config.toml
encoder_arch = "vit"
encoder_activation = "gelu"
encoder_bias = "all"
encoder_drop_path = 0.15
encoder_layers = 8
decoder_norm = "batchnorm"
decoder_activation = "silu"
decoder_widths = [48, 96, 96, 96]
init = "kaiming_normal"
beta2 = 0.99
eps = 1e-06
epochs = 149.5
final_lr_fraction = 0.1
Rows from block 5 of the decoder of a small segmentation model, named by matrix and row number. Rows with one number belong to one channel. Each number is 128 + 32 x the weight over its row's rms, rounded and kept within 0 to 255. All counts start at 0. Numbers have three digits each.
After each channel's rows are labels from the 100 images, of 14848, where the channel reaches its highest value: "peak on" is the class under the peak. Only what is clearly more common there than usual is listed. The data: aerial photos of the United States (SatlasPretrain).
# convs0: first 3x3 conv (decoder.decb.1.0.convs.0.weight, 96x96x3x3, each kernel summed), inputs 0-95
# convs1: second 3x3 conv (decoder.decb.1.0.convs.1.weight, 96x96x3x3, transposed, each kernel summed), outputs 0-95

convs0.67:144138102095113110098156133132117000121110144142116149112156159136161146133085158122132123089197068128127143167129129137138117057117115091144187140115152176085133117116118118101161114064109148103108135104126154134125120132066107148123160096164104101106127118145106100154135014123167106151
convs1.67:097097120133160172078093172143112121156104132110148094153145117147073041123099142163165133090060168109140157106119148135135112158092149127120094118129077111192114171121125142154142172129190145073092165156109111192144129128107105111097136137043082094124114133115193119117143070079136179122
peak on: road

convs0.13:102135090111098110145077162121123164119055129127110152151113135036128214122133168132142130112082128120140119112125126155152116151125065087130119068041123130149158097087146141080081129085140169160122104218167129145136090113166121116131135149193143124047134116162148114141131148117136130100
convs1.13:108123126096064110159111144157162159212122130132159116146102096112163181142103093082160111086134124072128139152137122120196158177121091151124156096101177115168103170159108085150110145094167092137130185142165121089158095166105085133088128180097165103233102139140109100142141106128121097146
peak on: building

convs0.28:133149174126099100109119177106086088081112124150160031148099098101137141123140135048144130137211094127111139134144139100095114106139162100151023079162140173129104127140152120152085184112053167105106135071152131140148108108112174147140144128186092148149111118097130128157119123152148161120
convs1.28:099093100099145134145100102104124148163097142134160129137093121072083099126097139210103112089087082102120118117111132072127151147119093183123102107135049044152132138159128130154169134078185094119115171148147112089056106145119075144140143118089095170172097132140067135118101163103113143073
peak on: road

convs0.6:144144131119118124112096108105128160102123077130138181125129165116147110132149124143090122108112149136090070118127049136156057114124113125132152085083088081144123106049157091046106076121176105132136013119060128112124116082117085120134146133138124097114132138128088087073123167117150177133
convs1.6:093112086178128094105087070143099129185143090118156094089102170138117071140110095125142100171113095151146135181129124113133149161171111105114045127200104188133130124154176132087136128144102137129128134116187102116106195208174130144114133165123114131120097138157109106199112121127101063161
peak on: building

convs0.78:144173104119124103075187107186136118092148133075137137136141138149053082132123113058056111115153068201172135135100132111103107077103106080088175082127142100134081144081127134127101064118102156110130113153200152113114120087125117109080142081118144142097151115125129110133093084106159128161
convs1.78:075100116120123186149122114102140117151132075131017112143110094099083065097079093170153145084124157170083111078091127114086164107136135124148105087108127090143160136134143091107126127101134108095078119106099051155140155133128122065121156041120106117159106148103116102087109124149151163095
peak on: road

convs0.37:117099155115143172110131187145105172087079084161135096117145138105170157130106132098088156157073104130198138072112106160177116112122096121158129088172176152113172123170135097116096078140104178141119086159204085141142128038164133113108143109108180159139104083152114085123142158086151147136
convs1.37:132208135233109115155151098145105079119093095135158144164080116110159202116108083133112154121192087087166150137116108089118107198084127118124175125099184190176134153112118119147083118118118117093075147102081107101158083138118114131152143128155078112134130140146112111145134104084140114092
peak on: road

convs0.38:100097155079185187151083158152100108086182083116157083162108119045129102133160163126160123137110173109146127086122134172095135206177132166127063154131118119101083107149167158147103102074113106144148163143099089151120144150082107144116168138145145120114148116133126106108125157091179172056
convs1.38:118108099170113082167102144140154160115132185158102056071089089109099129125150147127128064116142080049118094140104084128168120146083106145142178131093100177092135071112143131113082143158131101112160113103054136144082103135107154179100116125132078129162096156136130146176130120066143070099
peak on: building

convs0.92:145113097103111201121208178103136109116112131105089174136085096157141134136155137152100111148146162073103139114143132084074116161096101122110110120135123160173075112175151098092122124133089115146161148115116082127112100070139130159096149155053051059063082121123174103112122086116156097105
convs1.92:142141116202138078165102135133055139092146180145076111131092079111061098129165143089101064118086084075151094141128142138169095120080136105129070131133064124074110100136177177143153116168101119103190125132097134126148087139152160158154122140140072169109097138142132155142158139116161087114
peak on: building

convs0.54:124130078065143119099103062140136140107109149146161133138150174053065188128142148107112102141109083157114159111141153145150148123034099112133106168085170169142177122133130149116099134114150101124103138110131166118096125151103200132136120118074111102126139089188121085097194050162122089135
convs1.54:142127115129055126180091132135144097071146158126101136128201119127172126134128151134082140107089129127132146104134149140081150196195114185103153130165105062187119194179133104156150124126117079181100147110136096134176125122104102128102130121082127118107117119105150104077126083197138117046
peak on: road

convs0.93:135108117144103148109172134097133165115142100154111094098102126074147184138114122148086165132107125136128088112123036126132065073152077151140135090120073054066147065108139138050150098144165125152121033128104099103150121079109146118101147118171144103141138122125067105109150123164152144121
convs1.93:088141178219085108104127113150151049176130125123125147157071148158106104141095055152147158113114097092159148115141093126158119179089122104116141130141119156169093114171156063127196157141136132094110135105105123111145109170136150118154143147071089101085160133162091115195130180124106070107
peak on: building