config.toml
translate = 0.06
encoder_drop_path = 0.15
encoder_conv_stem = true
encoder_positions = "learned"
decoder_blocks_per_level = 2
decoder_block = "basic"
decoder_attention = true
Rows from block 3 of the encoder of a small segmentation model, named by matrix and row number. Rows with one number belong to one neuron. Each number is 128 + 32 x the weight over its row's rms, rounded and kept within 0 to 255. All counts start at 0. Numbers have three digits each.
After each neuron's rows are labels from the 100 images, of 14848, where the neuron reaches its highest value: "patch colour" is the nearest of a few named colours to the mean colour under the peak. Only what is clearly more common there than usual is listed. The data: aerial photos of the United States (SatlasPretrain). In brackets: how many of the 100, against the usual share in percent.
# fc1: MLP up (encoder.blocks.3.mlp.fc1.weight, 640x160), inputs 108-159
# fc2: MLP down (encoder.blocks.3.mlp.fc2.weight, 160x640, transposed), outputs 108-159

fc1.438:168134134098109137193135108132099128112097145150078122140155138136116078171142151098123094077101134162166121143115043130141231099144155127160101179123153051
fc2.438:164111097171107205022148103139155139147153069166148115081129125107120150148116104162178124158177095147075147137141165126164083136081093101124164123143080150
patch colour: pink (43 vs 3.5)

fc1.206:174146129081104066134114155126149174087157096175131058186176122133124152138118124156159062115153159161139174167155113159096123087174098114090110169091106154
fc2.206:138111170137121148161145136163115118127139161087088151081151074171150100153161080157120159114145103162172134073087070114146164095119084146163104148136176061
patch colour: grey (93 vs 57.2)

fc1.490:166142118092081056145137152143146155097154113164101054179192143153110160132097130152155101124155145137150173169153138173111103086178078087085119155105119137
fc2.490:164106163113114163135131129177091095104152142052107185082163045150156118127162088159111127117117077148148153062081088118121164126145104154161106142113159074
patch colour: grey (90 vs 57.2)

fc1.468:169106132101121112166110166143155189101096123200113101150138094151152115130137107126173096084168165178137175167160088151123151090168113104096085145117154099
fc2.468:145132139122125128172142134135104120138141113132048119191151080119127138153166087138142150093168095169161168064115056142159180087125085142144105147158131061
patch colour: grey (95 vs 57.2)

fc1.114:174121105081092110159157170144115166086144099168148050197107099107130123124133124134206098138118121131150168145155089165112174078167082117081100174113118132
fc2.114:102109137142140152124122165105174157116133100121084133111123084144128139171176066202151161114173124176121134020137084110122118113084078177134107139091131128
patch colour: grey (94 vs 57.2)

fc1.395:163137094091042125094115093162105123085132118151140106122129153179105102159144140125159066111072156180096127178159129154092125096169119136112176174124105141
fc2.395:118114161136146091102126147117170142130150069093120068129128122180183146163095117144105145192106112137095085112119164158169071082087117111081111118102146196
patch colour: pink (34 vs 3.5)

fc1.467:207161158051120130150160089153123112118103141141086152149142135144096092144134170101154107103084127173149108143128053136134241090150160137141111154109151080
fc2.467:170114067163096176023147130133141131096194098142161117049120141098122156158159098175145105132128127122102144124121136132100101128123119118121158143112107148
patch colour: pink (54 vs 3.5)

fc1.402:175135135121100098145114163136166185093124120186114067161167101154143128146119117142183077082168166176157180163158097154112130096177104117102091168109139116
fc2.402:123116160111132137162133144157106124146137106098052161157167075119152123142156076145120157121162078146157149061110078141137179102138104142145084128152139057
patch colour: grey (92 vs 57.2)

fc1.633:118129086144106101137087159167108162045135112132135080090175154133160119134076144151093063147122176089147133144109142132085098155152090117107154111127195163
fc2.633:156079182123132078178121112139118132133104116157116109095134145168087181160110119158121107092121125145102094151141165167107076159110160142115088120214127145
patch colour: grey (86 vs 57.2)

fc1.300:163139123108087084155127152139144166106132098161118079168172103153143156151088140174157077083150181153170169166153105135083110101192113104092105190126163109
fc2.300:146133148119117142172146148183086116127150119110076150144177098122154100141144091142129153111140085150188145108109058139143191086150103122148101121140167050
patch colour: grey (86 vs 57.2)

fc1.621:165133135128088134122120104142113093087130133181112097064113149179074165126113162161194132102101176140125133149163096167110132051173124151124127167147194148
fc2.621:086116170092134127118153143139140191153062105136109128177163160109115104131088115175142156127141129168107120129223161137137119134113147123080158096097108139
patch colour: white (38 vs 0.2); pink (31 vs 3.5)

fc1.636:155167132091078103119089104159139130079097125186122112075136130182083155120124136107188060136084170129093175133137112185102121075143128145099138173141114181
fc2.636:093129157102158141120120151171136203110084092124176094130105149135143106082121089142151146161113105107057138147182153155140119120100135135069114071068114180
patch colour: pink (32 vs 3.5)

fc1.220:136127104103063064123125166207082109089123120118157069132143108095129132114081155158127091176050159085136139137149130160110104106178095109086172138125131170
fc2.220:164133168053106129111131106131154167094129118088111181074072067173160083127208074083157132133120124194136123091135127127151085140142131158105118101070104155
patch colour: grey (89 vs 57.2)

fc1.390:189178124039115134141122047152122127087113142140094158147119169178095101126169170075148080076094154169127098158125097132133202121146163133131115151115121090
fc2.390:155130112148111150018146159150158098107226071158130085093145128084120154150120100176133119156114138058123145130097137127103116094122102125129124116136131140
patch colour: pink (55 vs 3.5); white (29 vs 0.2)

fc1.227:167131126114071073140131149153141161111141099153117066182180104159141165147067143174159092093146169147166162164148122140077101102196105100083109181132155121
fc2.227:150131164126115145170148140193090104119151137101092153137167089108153107120143093139121143111123090129191166102101057140136193082141104134137103123146169053
patch colour: grey (86 vs 57.2)

fc1.373:149136145098086127113152134147135095087164136121113121129146137120110158135081171150173061136086162070154141136122153159117120111168104136086122189175120143
fc2.373:171105193105093177154140176180152172105156095095177165135102094139163093148085071139146079181117102161119119122131141144118160086103086138119155105126135137
patch colour: pink (36 vs 3.5)

fc1.52:204160125061130135161139074135136119094139105151087141134169115163136100160158164082144069075106137165130123141084069120137228137119170132163105164146127066
fc2.52:147121090160098160035137139142146139118183094168151090101126114098090175143122086205152124133139134120095142104127140106079091114133095130104141157103111144
patch colour: pink (46 vs 3.5); white (25 vs 0.2)

fc1.133:196110136108089115166129161167121156087104151183111090153133098150135121109134118114209125117141126114135179149154105191146172054173089125096106133120132125
fc2.133:098125170127152140147116179139158139122144104086094150159161074106174150136143062185106117131153101147121141055133115125102155124090087166116103130112116096
patch colour: grey (90 vs 57.2)

fc1.120:205149158053124138153160099155122104118096149140087157142134137140092097136132167109161117106081123174145108141128048134134244090148150142141111154115155083
fc2.120:174112062164098170029143132134139120094193107143168123046112142091119160140162105164137101131129131115106150123117135124097108124118125116128157147123114144
patch colour: pink (53 vs 3.5)

fc1.420:164147124073085058134133150141134155092151108161115060180172130133115165124109129155151067132134155130143178157152130159100111085176095095072118175104112152
fc2.420:167109171129109154160148136186120117109165162069109168074146055170153102144153072148117143111135081176169149067085080113148146113125083143163110148117166088
patch colour: grey (93 vs 57.2)

fc1.219:123120099101085075134163169186109162074162138139132087147127118113139151107082146142126092154115104081167144136157156157109098129161095090064162144149129188
fc2.219:170124149071115098156116134152139142130130100045109141097120058138197100149139109112144121149104070176126128134115185148166031200148117107106141107114096166
patch colour: grey (90 vs 57.2)

fc1.332:168148094077064105155149055147133125105140122151104116174124187189105102138167135092135114087118133188143100174143130127122159115163130090136135165114104087
fc2.332:143135152141149108055118160099154148113203070098115084125163138142174153192104116157069125163099126087111110121101149133116069100099131147104140118104141192
patch colour: white (46 vs 0.2); pink (34 vs 3.5)

fc1.325:169164104091051092129080116184123151078118120164101116110167144202067127136121127080138069122097169118101130166123134154086116116176103122110140145133130165
fc2.325:148126145100100138099097131153132163070121118115177071088094073161141121096163097089149121149105128085084179111147129145142133063126095154086098105107126147
patch colour: pink (51 vs 3.5)

fc1.181:173140126093095058151123150140149170092165107178118064181176133152137136148113131150156077097155162173163161183157113158107126085179096103099115169102117137
fc2.181:124112170126124142148128141155096110138138145083081163103165070154172107145149096173114152119137088151164134072091075123132177100146099149160106138144179056
patch colour: grey (89 vs 57.2)

fc1.215:152173148100114157146102089162160084082094174123112153081159098123119131111112241116135053137090174072125143111070147146142179130086130158131170122186165084
fc2.215:098078163163106083104099121202120108129129109167098134113119148089116112147132110136103107167099174075148101131064129176184113131083152148113113089215089145
patch colour: pink (48 vs 3.5)

fc1.370:101137109159092142108148124108117078145135117118177112078065136141126169076102152166152156155132121104128111126142167132100122106169086105129167204207175178
fc2.370:146098131099156124167151134151078146123127125161116146068080138115148099114222107109169168128141112138137115101141066134205140106118114111154052113091106134
patch colour: grey (88 vs 57.2)

fc1.153:205149163052130148130157093158110096113120140135088165132119151149088101136135169107157112099073121172140104146120054131127242100147158147137110152125144099
fc2.153:176122068165094161031148134141141111094189112135176128049112131090128157132144109156137105149111124104111147119109145122094109114116122114132163144130131151
patch colour: pink (53 vs 3.5); white (30 vs 0.2)

fc1.76:157154103082051123114135102156095137085113118147133115140095149151079132125143132092172073128059137134103142162145139161088131091153122117080149186147091157
fc2.76:151113165131131114128096152138184140075172082117117074088122129193172113147132110118097116184111147138100079118124190147168113063085094149073109116095157188
patch colour: pink (33 vs 3.5)

fc1.176:116109129165118098157123117146140166147066145157144102122121101157139104110123093088185150129144120187108133163195133146151103118162120055127101097106134143
fc2.176:108160143096195176136078146103079143117131074105100169128131173146145099140177113087060101130106115117142126171092142143160193145098154124101104140086149125
patch colour: grey (97 vs 57.2)

fc1.48:184149143095102133173143075159134104087124129153115129138121167149088107128126173094153078102092147165149102154128098134143206098154140121138117194157147090
fc2.48:138088086175113180030131136144146130125192094139170119040124129094159156138122098184121108157155097119094130128091148119126089140099108116137138153111097161
patch colour: pink (58 vs 3.5); white (31 vs 0.2)

fc1.168:211140168077120139163147093169122094130087150137099163142151124130109105142117174125159127126071134173132106128138074131127246075134143139135129121134170079
fc2.168:164125072167123165064128104140124102116167122145177136033097140082108175113163120139148119118116161099117146121102104145115120135128159141138127139130134137
patch colour: pink (56 vs 3.5)

fc1.239:097174173129135115116110109168125089116095137119160114110084102110053161078087141148135117176050176103127146132120143160105084114165134139079113165128117213
fc2.239:161085136062125131087149134172147142108124087113105225097093132099133121125188068127166088142139106221122131164145110124165082146118127108114128095059071147
patch colour: grey (88 vs 57.2)

fc1.152:146159127097055117113101098155129115085125123163127120081149162194082128144129124110197049125065169141090142175128105174086116083147115140114154170157097193
fc2.152:130104153091137114115086137141168171101086081113153090110123117161160142091106098113159111170102107124055156148141151171150093096133112112091079104069119174
patch colour: pink (42 vs 3.5); white (25 vs 0.2)

fc1.2:177116141104063141112130114187123116075176138151149114111134157170093103150122136140188051102068151170123122201161123165089139091173088143115165168139113165
fc2.2:101112123143134126125138144128177125133126091099176092142102118130170189109068136145141116184099133120121110127080155152130083115108109107099139116114161189
patch colour: white (44 vs 0.2); pink (42 vs 3.5)

fc1.412:164117119092062111139151068157130139106162126159131108159122185184105092152161124120146105091112126196147100188170131134110151091168118099132149162115093096
fc2.412:125132162150158100095107160109168146134173085066131103142139134134201159175081129144074139182092124121123091105079163136113066123084128144090150129106144205
patch colour: white (44 vs 0.2); pink (37 vs 3.5)

fc1.445:125130133120069099116182101163084086122128112152086064178131176150069148114094137133180179149092103108137101156150162162162096077170104093110119116164137166
fc2.445:120136095122164121144191150130150115153122099136129159163102087073109177084137095137132181162128097136150124084068097133123113124079117133122088101052080181
patch colour: grey (86 vs 57.2)