Weights of a small segmentation model: 19800 steps, 50862 training examples.
Rows from block 2 of the encoder, named by matrix and row number. Rows with one number belong to one attention dimension. Each number is 200 + 30 x the weight over the matrix's rms, rounded and kept within 0 to 999. All counts start at 0.
# v: attention query, key and value (stacked) (encoder.blocks.2.attn.qkv.weight, 480x160, the v third), inputs 0-159
# proj: attention output (encoder.blocks.2.attn.proj.weight, 160x160, transposed), outputs 0-159
v.28,198,150,207,208,195,210,232,163,164,220,197,205,163,184,186,225,230,225,209,195,153,198,180,169,205,173,208,188,233,217,243,139,200,147,178,248,181,236,233,194,180,194,262,223,174,250,176,188,177,206,220,195,208,193,229,170,211,246,186,215,224,149,197,134,223,185,193,208,191,218,234,213,191,255,215,230,198,199,175,221,156,174,163,178,233,174,187,217,174,198,200,236,211,225,234,133,206,177,221,221,248,160,186,198,242,181,221,184,105,180,148,238,236,246,187,231,211,201,157,237,247,198,180,208,218,223,179,128,151,173,251,220,212,239,203,214,168,255,223,246,204,231,205,198,135,217,186,206,236,131,241,158,205,207,177,220,168,214,174,274
proj.28,192,219,213,250,172,241,202,191,212,217,230,217,236,217,231,193,202,185,216,219,221,174,195,218,217,229,225,185,175,184,175,208,187,189,204,160,206,202,187,182,192,189,182,186,175,156,195,238,210,171,223,200,203,190,179,237,175,167,210,180,186,243,184,247,132,200,259,179,211,168,167,189,206,168,206,156,201,207,206,197,223,197,260,201,249,212,281,180,210,239,197,181,168,150,181,285,171,250,210,204,149,224,144,237,179,173,209,205,267,240,238,159,185,197,170,160,186,227,261,175,170,181,200,194,201,233,219,255,230,168,150,180,161,155,200,193,196,163,201,227,182,189,169,198,237,234,229,162,161,219,142,202,208,178,223,216,180,161,191,174
v.29,201,176,187,173,176,232,162,197,184,237,188,185,212,199,200,186,232,199,182,189,158,189,241,198,222,190,188,190,210,187,190,224,216,203,240,174,203,208,184,215,188,242,184,223,182,191,207,212,181,158,223,190,201,178,204,182,203,223,207,224,202,197,202,215,210,220,174,231,193,207,196,195,252,219,203,192,194,252,201,210,166,193,224,206,226,178,182,192,220,191,175,118,223,212,209,210,189,212,165,207,224,185,222,198,177,235,188,189,271,177,181,165,219,215,240,220,207,233,183,145,236,226,248,124,165,257,215,237,205,201,224,195,195,212,226,177,176,220,176,185,189,183,214,194,225,198,234,211,203,253,170,186,173,187,214,196,136,232,218,97
proj.29,189,247,158,240,206,170,233,213,221,180,214,217,175,214,226,201,175,174,184,201,251,200,189,211,192,207,190,205,190,188,222,191,201,200,192,212,201,198,209,197,219,175,248,193,222,152,193,169,185,197,180,241,204,216,189,228,174,193,193,212,182,206,188,198,209,187,231,184,180,185,234,199,158,183,248,197,183,140,212,209,209,212,184,209,167,213,237,204,190,191,240,247,186,202,173,214,187,200,200,196,186,218,179,174,211,150,173,216,145,218,225,238,160,176,179,199,206,200,223,236,189,197,164,279,240,139,215,199,196,212,197,178,225,163,187,204,239,163,208,208,213,236,229,183,202,196,228,172,201,167,224,229,201,235,224,194,216,154,155,285
v.30,211,169,198,193,200,206,151,202,219,192,165,183,159,219,189,225,196,177,139,174,210,179,187,249,203,204,201,196,163,221,209,194,214,261,162,204,181,175,173,195,202,223,180,219,217,220,208,206,244,211,205,211,212,164,195,209,231,173,223,212,197,170,157,183,251,175,204,185,189,185,201,225,251,182,220,203,199,218,205,208,263,175,243,214,204,185,192,226,182,202,137,144,201,211,238,236,156,259,195,191,177,211,168,208,171,221,183,145,264,210,207,172,225,236,212,144,181,201,196,126,165,211,244,179,175,270,189,216,182,240,195,196,170,214,230,141,173,197,169,197,199,165,194,218,196,133,216,205,216,234,238,223,216,245,271,185,200,227,233,169
proj.30,226,241,191,192,243,166,223,226,182,233,226,175,239,194,206,167,190,236,201,248,253,174,209,125,202,208,195,194,255,147,195,246,194,201,254,181,204,230,213,196,217,197,214,165,182,129,205,155,174,191,174,228,196,223,198,198,213,234,168,241,206,247,205,216,178,245,174,231,179,208,178,184,163,200,242,210,180,165,200,203,164,244,184,210,145,206,184,234,228,189,247,219,216,226,124,173,222,160,155,193,224,211,202,241,230,182,205,234,184,170,180,196,166,155,201,251,216,200,192,217,199,182,165,219,201,172,208,218,202,209,206,155,248,184,166,194,201,197,204,196,230,260,220,196,264,223,189,169,228,177,162,206,200,111,162,200,204,177,189,198
v.31,231,200,196,193,204,204,158,221,181,168,198,229,115,242,224,260,160,185,163,184,244,161,173,229,192,210,209,217,181,186,239,152,236,268,143,212,146,191,222,191,178,221,221,229,254,212,178,154,251,241,198,191,238,189,206,226,221,115,247,193,176,186,165,170,274,206,229,172,171,187,161,203,225,156,177,197,166,192,237,195,279,148,254,189,180,176,215,188,154,239,134,223,176,201,211,197,193,237,209,138,128,193,142,212,179,209,204,164,224,235,227,212,194,206,180,135,139,178,218,168,157,200,244,210,197,251,192,168,168,249,138,242,166,182,231,171,196,174,162,207,199,205,185,222,173,168,221,190,189,182,240,274,233,265,276,213,282,220,231,227
proj.31,211,205,249,163,253,198,196,217,187,243,208,122,241,151,164,165,236,247,218,238,210,202,208,147,214,209,194,175,246,175,191,279,153,187,248,164,250,194,184,207,214,172,162,157,143,166,230,199,172,230,207,197,189,174,200,185,226,279,146,242,244,236,206,230,162,185,145,230,193,192,167,179,186,208,244,225,181,165,142,197,155,265,161,236,170,223,155,245,222,176,246,183,229,233,158,176,230,164,169,219,278,239,235,262,232,188,218,226,229,142,180,178,221,198,241,236,228,215,153,201,179,176,177,205,216,186,176,200,229,191,240,122,220,244,159,177,172,192,181,192,243,221,213,207,271,209,140,186,255,224,159,176,212,102,135,178,188,197,204,143
v.32,217,169,151,219,195,204,185,235,144,265,150,180,147,209,224,192,154,244,200,229,155,182,231,179,189,161,192,238,156,170,186,195,182,178,194,184,186,210,198,109,193,278,182,215,183,204,209,174,225,203,203,176,309,225,209,203,184,164,204,170,173,121,250,212,247,241,210,229,174,253,190,180,190,238,226,158,201,209,190,178,235,190,244,214,221,176,214,246,202,203,131,199,187,231,273,190,212,146,203,206,278,143,238,191,140,235,212,215,158,236,169,274,195,217,190,246,192,224,224,198,265,228,228,194,174,209,219,153,218,192,203,191,153,212,110,141,226,283,187,290,162,254,240,171,208,213,171,186,219,154,233,241,178,164,209,175,161,233,177,193
proj.32,185,217,286,193,224,164,217,175,257,146,257,184,229,193,179,224,225,161,206,137,238,197,213,199,217,224,217,195,237,208,211,217,181,189,185,209,246,206,172,264,202,161,144,180,201,177,216,252,160,209,136,229,106,147,197,216,214,216,215,202,197,258,190,199,171,148,161,169,254,163,196,207,242,184,167,228,203,182,225,201,197,237,172,218,180,245,162,139,217,199,271,200,232,197,141,250,179,248,196,214,139,241,201,232,227,162,199,179,243,195,226,145,183,201,227,162,218,203,179,177,143,204,205,202,197,202,188,246,199,190,186,240,216,194,270,210,172,132,182,126,266,124,170,217,190,194,194,247,135,257,133,177,237,259,201,177,190,200,236,192
v.33,252,126,188,172,212,166,263,205,188,147,147,207,169,211,202,165,204,161,144,179,219,233,207,158,243,196,218,247,228,224,209,208,217,213,150,175,167,221,248,202,256,179,242,202,187,263,191,163,182,246,209,264,244,165,162,188,198,183,278,172,108,109,162,214,255,202,201,249,267,244,199,278,149,228,185,222,186,229,214,201,234,191,176,169,230,254,201,227,196,104,228,224,200,193,195,178,171,153,159,196,181,157,257,181,163,168,156,315,157,182,143,241,181,206,195,206,285,246,178,243,174,233,218,210,216,191,175,196,215,202,221,220,201,159,192,226,171,219,206,244,193,180,262,161,203,180,139,204,157,181,221,247,183,173,212,181,176,165,241,212
proj.33,201,255,221,196,192,207,121,186,237,232,250,148,206,234,200,216,220,224,230,232,218,149,188,225,141,180,208,179,176,177,207,157,205,207,229,219,212,191,130,220,122,237,149,190,235,111,221,257,213,151,176,150,162,222,190,231,216,214,133,208,267,250,213,175,176,194,239,155,155,160,197,145,224,203,219,131,197,190,176,207,157,212,273,235,174,158,229,178,181,244,198,213,178,205,177,189,224,230,235,227,212,212,145,227,251,234,234,63,232,198,235,169,227,215,187,206,138,159,233,152,218,203,230,219,173,226,208,187,186,224,157,218,211,253,214,191,247,201,160,152,231,215,170,220,179,195,198,172,222,228,160,140,235,218,215,191,232,260,176,166
v.34,247,149,206,188,212,190,262,212,201,147,161,211,232,200,171,127,219,185,172,150,217,199,156,201,222,197,184,217,202,234,204,191,204,209,111,196,183,200,225,216,230,156,215,193,175,257,216,152,170,267,222,234,211,199,176,210,217,192,258,172,120,109,173,203,234,179,224,227,251,248,219,248,167,239,200,231,204,195,192,191,206,196,188,179,252,194,218,248,194,136,216,217,185,223,205,226,195,169,164,186,185,193,223,193,154,177,177,294,162,206,159,224,198,221,229,184,225,231,141,225,173,208,173,217,183,216,199,233,207,223,210,219,213,158,234,178,156,227,186,226,198,192,237,174,200,173,151,188,170,200,223,230,213,197,221,167,142,145,260,203
proj.34,196,238,213,183,189,204,121,176,214,230,236,141,161,229,230,226,206,184,214,263,208,183,215,169,154,192,222,203,190,178,200,174,201,195,257,212,213,225,162,193,159,263,188,206,241,111,215,267,219,134,201,173,184,189,191,228,200,215,159,220,267,249,215,181,174,211,225,167,164,159,145,162,204,208,205,121,200,248,188,200,167,212,286,221,160,224,224,171,196,223,222,209,192,178,158,143,222,211,229,223,194,181,189,233,262,218,219,88,223,193,205,193,222,216,143,222,182,167,243,139,215,225,231,190,210,214,194,164,191,214,165,222,197,246,197,200,227,191,172,180,220,198,183,201,196,200,189,165,221,198,153,172,208,190,214,218,244,277,169,163
v.35,188,210,243,215,235,230,206,177,306,176,234,190,266,217,135,165,250,188,232,172,228,198,122,271,149,243,190,164,152,228,182,196,189,227,148,225,244,171,190,237,226,164,126,194,202,171,257,236,193,206,200,197,105,174,168,211,232,236,176,157,197,235,172,178,203,134,181,166,259,134,237,180,230,192,199,177,236,178,154,218,174,232,233,229,231,148,170,208,152,208,267,210,218,193,178,273,205,263,224,222,150,281,162,216,203,170,219,133,241,235,250,154,229,210,238,147,158,198,178,149,163,162,142,247,211,201,202,247,184,246,176,224,209,194,261,161,195,170,196,127,239,139,145,246,186,157,194,199,193,289,140,141,234,247,222,157,182,214,232,193
proj.35,200,201,166,191,153,224,214,221,110,210,175,250,150,143,242,211,175,189,198,235,164,231,224,155,225,167,189,208,207,212,200,195,210,200,253,204,162,207,226,160,195,231,294,208,208,249,158,146,247,192,237,188,251,243,248,199,132,180,226,271,236,191,201,201,207,249,236,228,147,257,148,226,152,186,200,223,207,237,225,194,209,160,164,148,193,240,236,171,227,209,151,166,167,182,198,131,221,177,181,168,194,145,235,188,206,234,180,251,152,197,149,207,204,194,125,251,239,189,205,228,218,222,187,157,199,195,198,157,191,187,239,167,201,187,158,228,196,206,224,266,116,260,212,181,227,251,209,207,244,121,266,243,163,173,172,238,226,161,139,237
v.36,183,173,196,228,206,207,198,171,263,191,176,191,289,218,154,126,194,196,229,170,178,212,119,266,172,208,172,152,146,257,174,172,193,218,117,199,220,190,204,164,260,203,133,219,204,207,234,220,220,182,227,187,123,220,206,235,232,214,197,155,183,205,232,203,192,171,219,163,251,211,237,183,188,183,238,203,228,217,145,190,197,215,254,225,251,133,214,244,171,231,220,188,191,207,250,305,220,237,217,213,187,251,186,199,169,204,217,157,216,256,182,201,211,206,244,171,146,203,165,144,187,185,132,202,164,186,251,262,206,241,168,197,217,193,235,107,172,239,196,175,192,167,170,207,200,141,213,177,204,221,204,177,196,233,222,184,120,174,216,197
proj.36,200,215,217,163,177,220,223,240,121,196,241,214,111,145,254,218,207,170,192,234,228,202,254,111,228,200,203,247,217,174,201,222,180,179,266,211,192,212,211,201,168,229,276,194,204,197,197,158,193,199,191,228,236,188,198,191,140,185,209,279,230,199,194,200,206,206,190,224,142,186,128,223,187,232,170,199,212,203,234,197,200,185,171,166,162,289,193,152,223,166,196,183,216,188,116,128,203,166,178,192,162,163,232,241,229,179,161,244,175,186,188,205,186,217,121,253,244,187,214,203,195,221,203,176,243,209,159,149,196,184,220,202,193,174,185,242,196,142,203,233,176,226,215,195,226,246,175,235,222,172,193,238,198,189,199,218,251,204,167,218
v.37,243,209,234,192,251,196,228,227,177,185,201,214,120,220,201,222,172,211,221,225,240,182,217,170,170,222,212,276,198,129,221,221,203,204,185,196,174,233,233,224,182,191,231,187,182,183,196,166,176,265,175,195,294,168,181,164,170,173,247,146,153,152,182,201,263,219,168,259,212,209,159,197,212,219,142,153,166,185,215,222,211,186,204,169,206,237,173,201,168,175,240,260,221,189,159,131,226,111,215,178,173,162,246,198,203,172,223,257,127,196,196,239,183,217,164,219,218,233,210,219,220,197,199,271,242,190,171,119,201,201,201,251,156,152,197,252,239,202,227,231,215,214,213,191,201,236,166,224,186,199,138,270,212,153,178,159,252,240,238,226
proj.37,183,209,211,199,170,193,182,149,244,228,192,148,263,201,178,229,230,191,219,158,179,222,180,237,180,147,207,123,196,252,200,182,201,215,233,199,224,163,160,183,224,215,149,192,217,218,197,280,247,178,193,198,113,221,228,260,225,251,167,231,237,250,210,182,165,162,254,157,200,201,240,191,177,175,236,218,208,210,171,157,185,227,193,239,211,159,249,167,189,246,182,157,131,206,250,266,172,280,191,215,230,220,166,195,185,230,213,120,241,180,182,155,230,185,220,174,217,174,188,178,196,216,231,179,138,206,239,245,192,192,216,178,221,269,197,183,207,206,151,181,187,197,189,230,177,162,192,180,202,218,251,126,174,255,191,182,173,188,157,174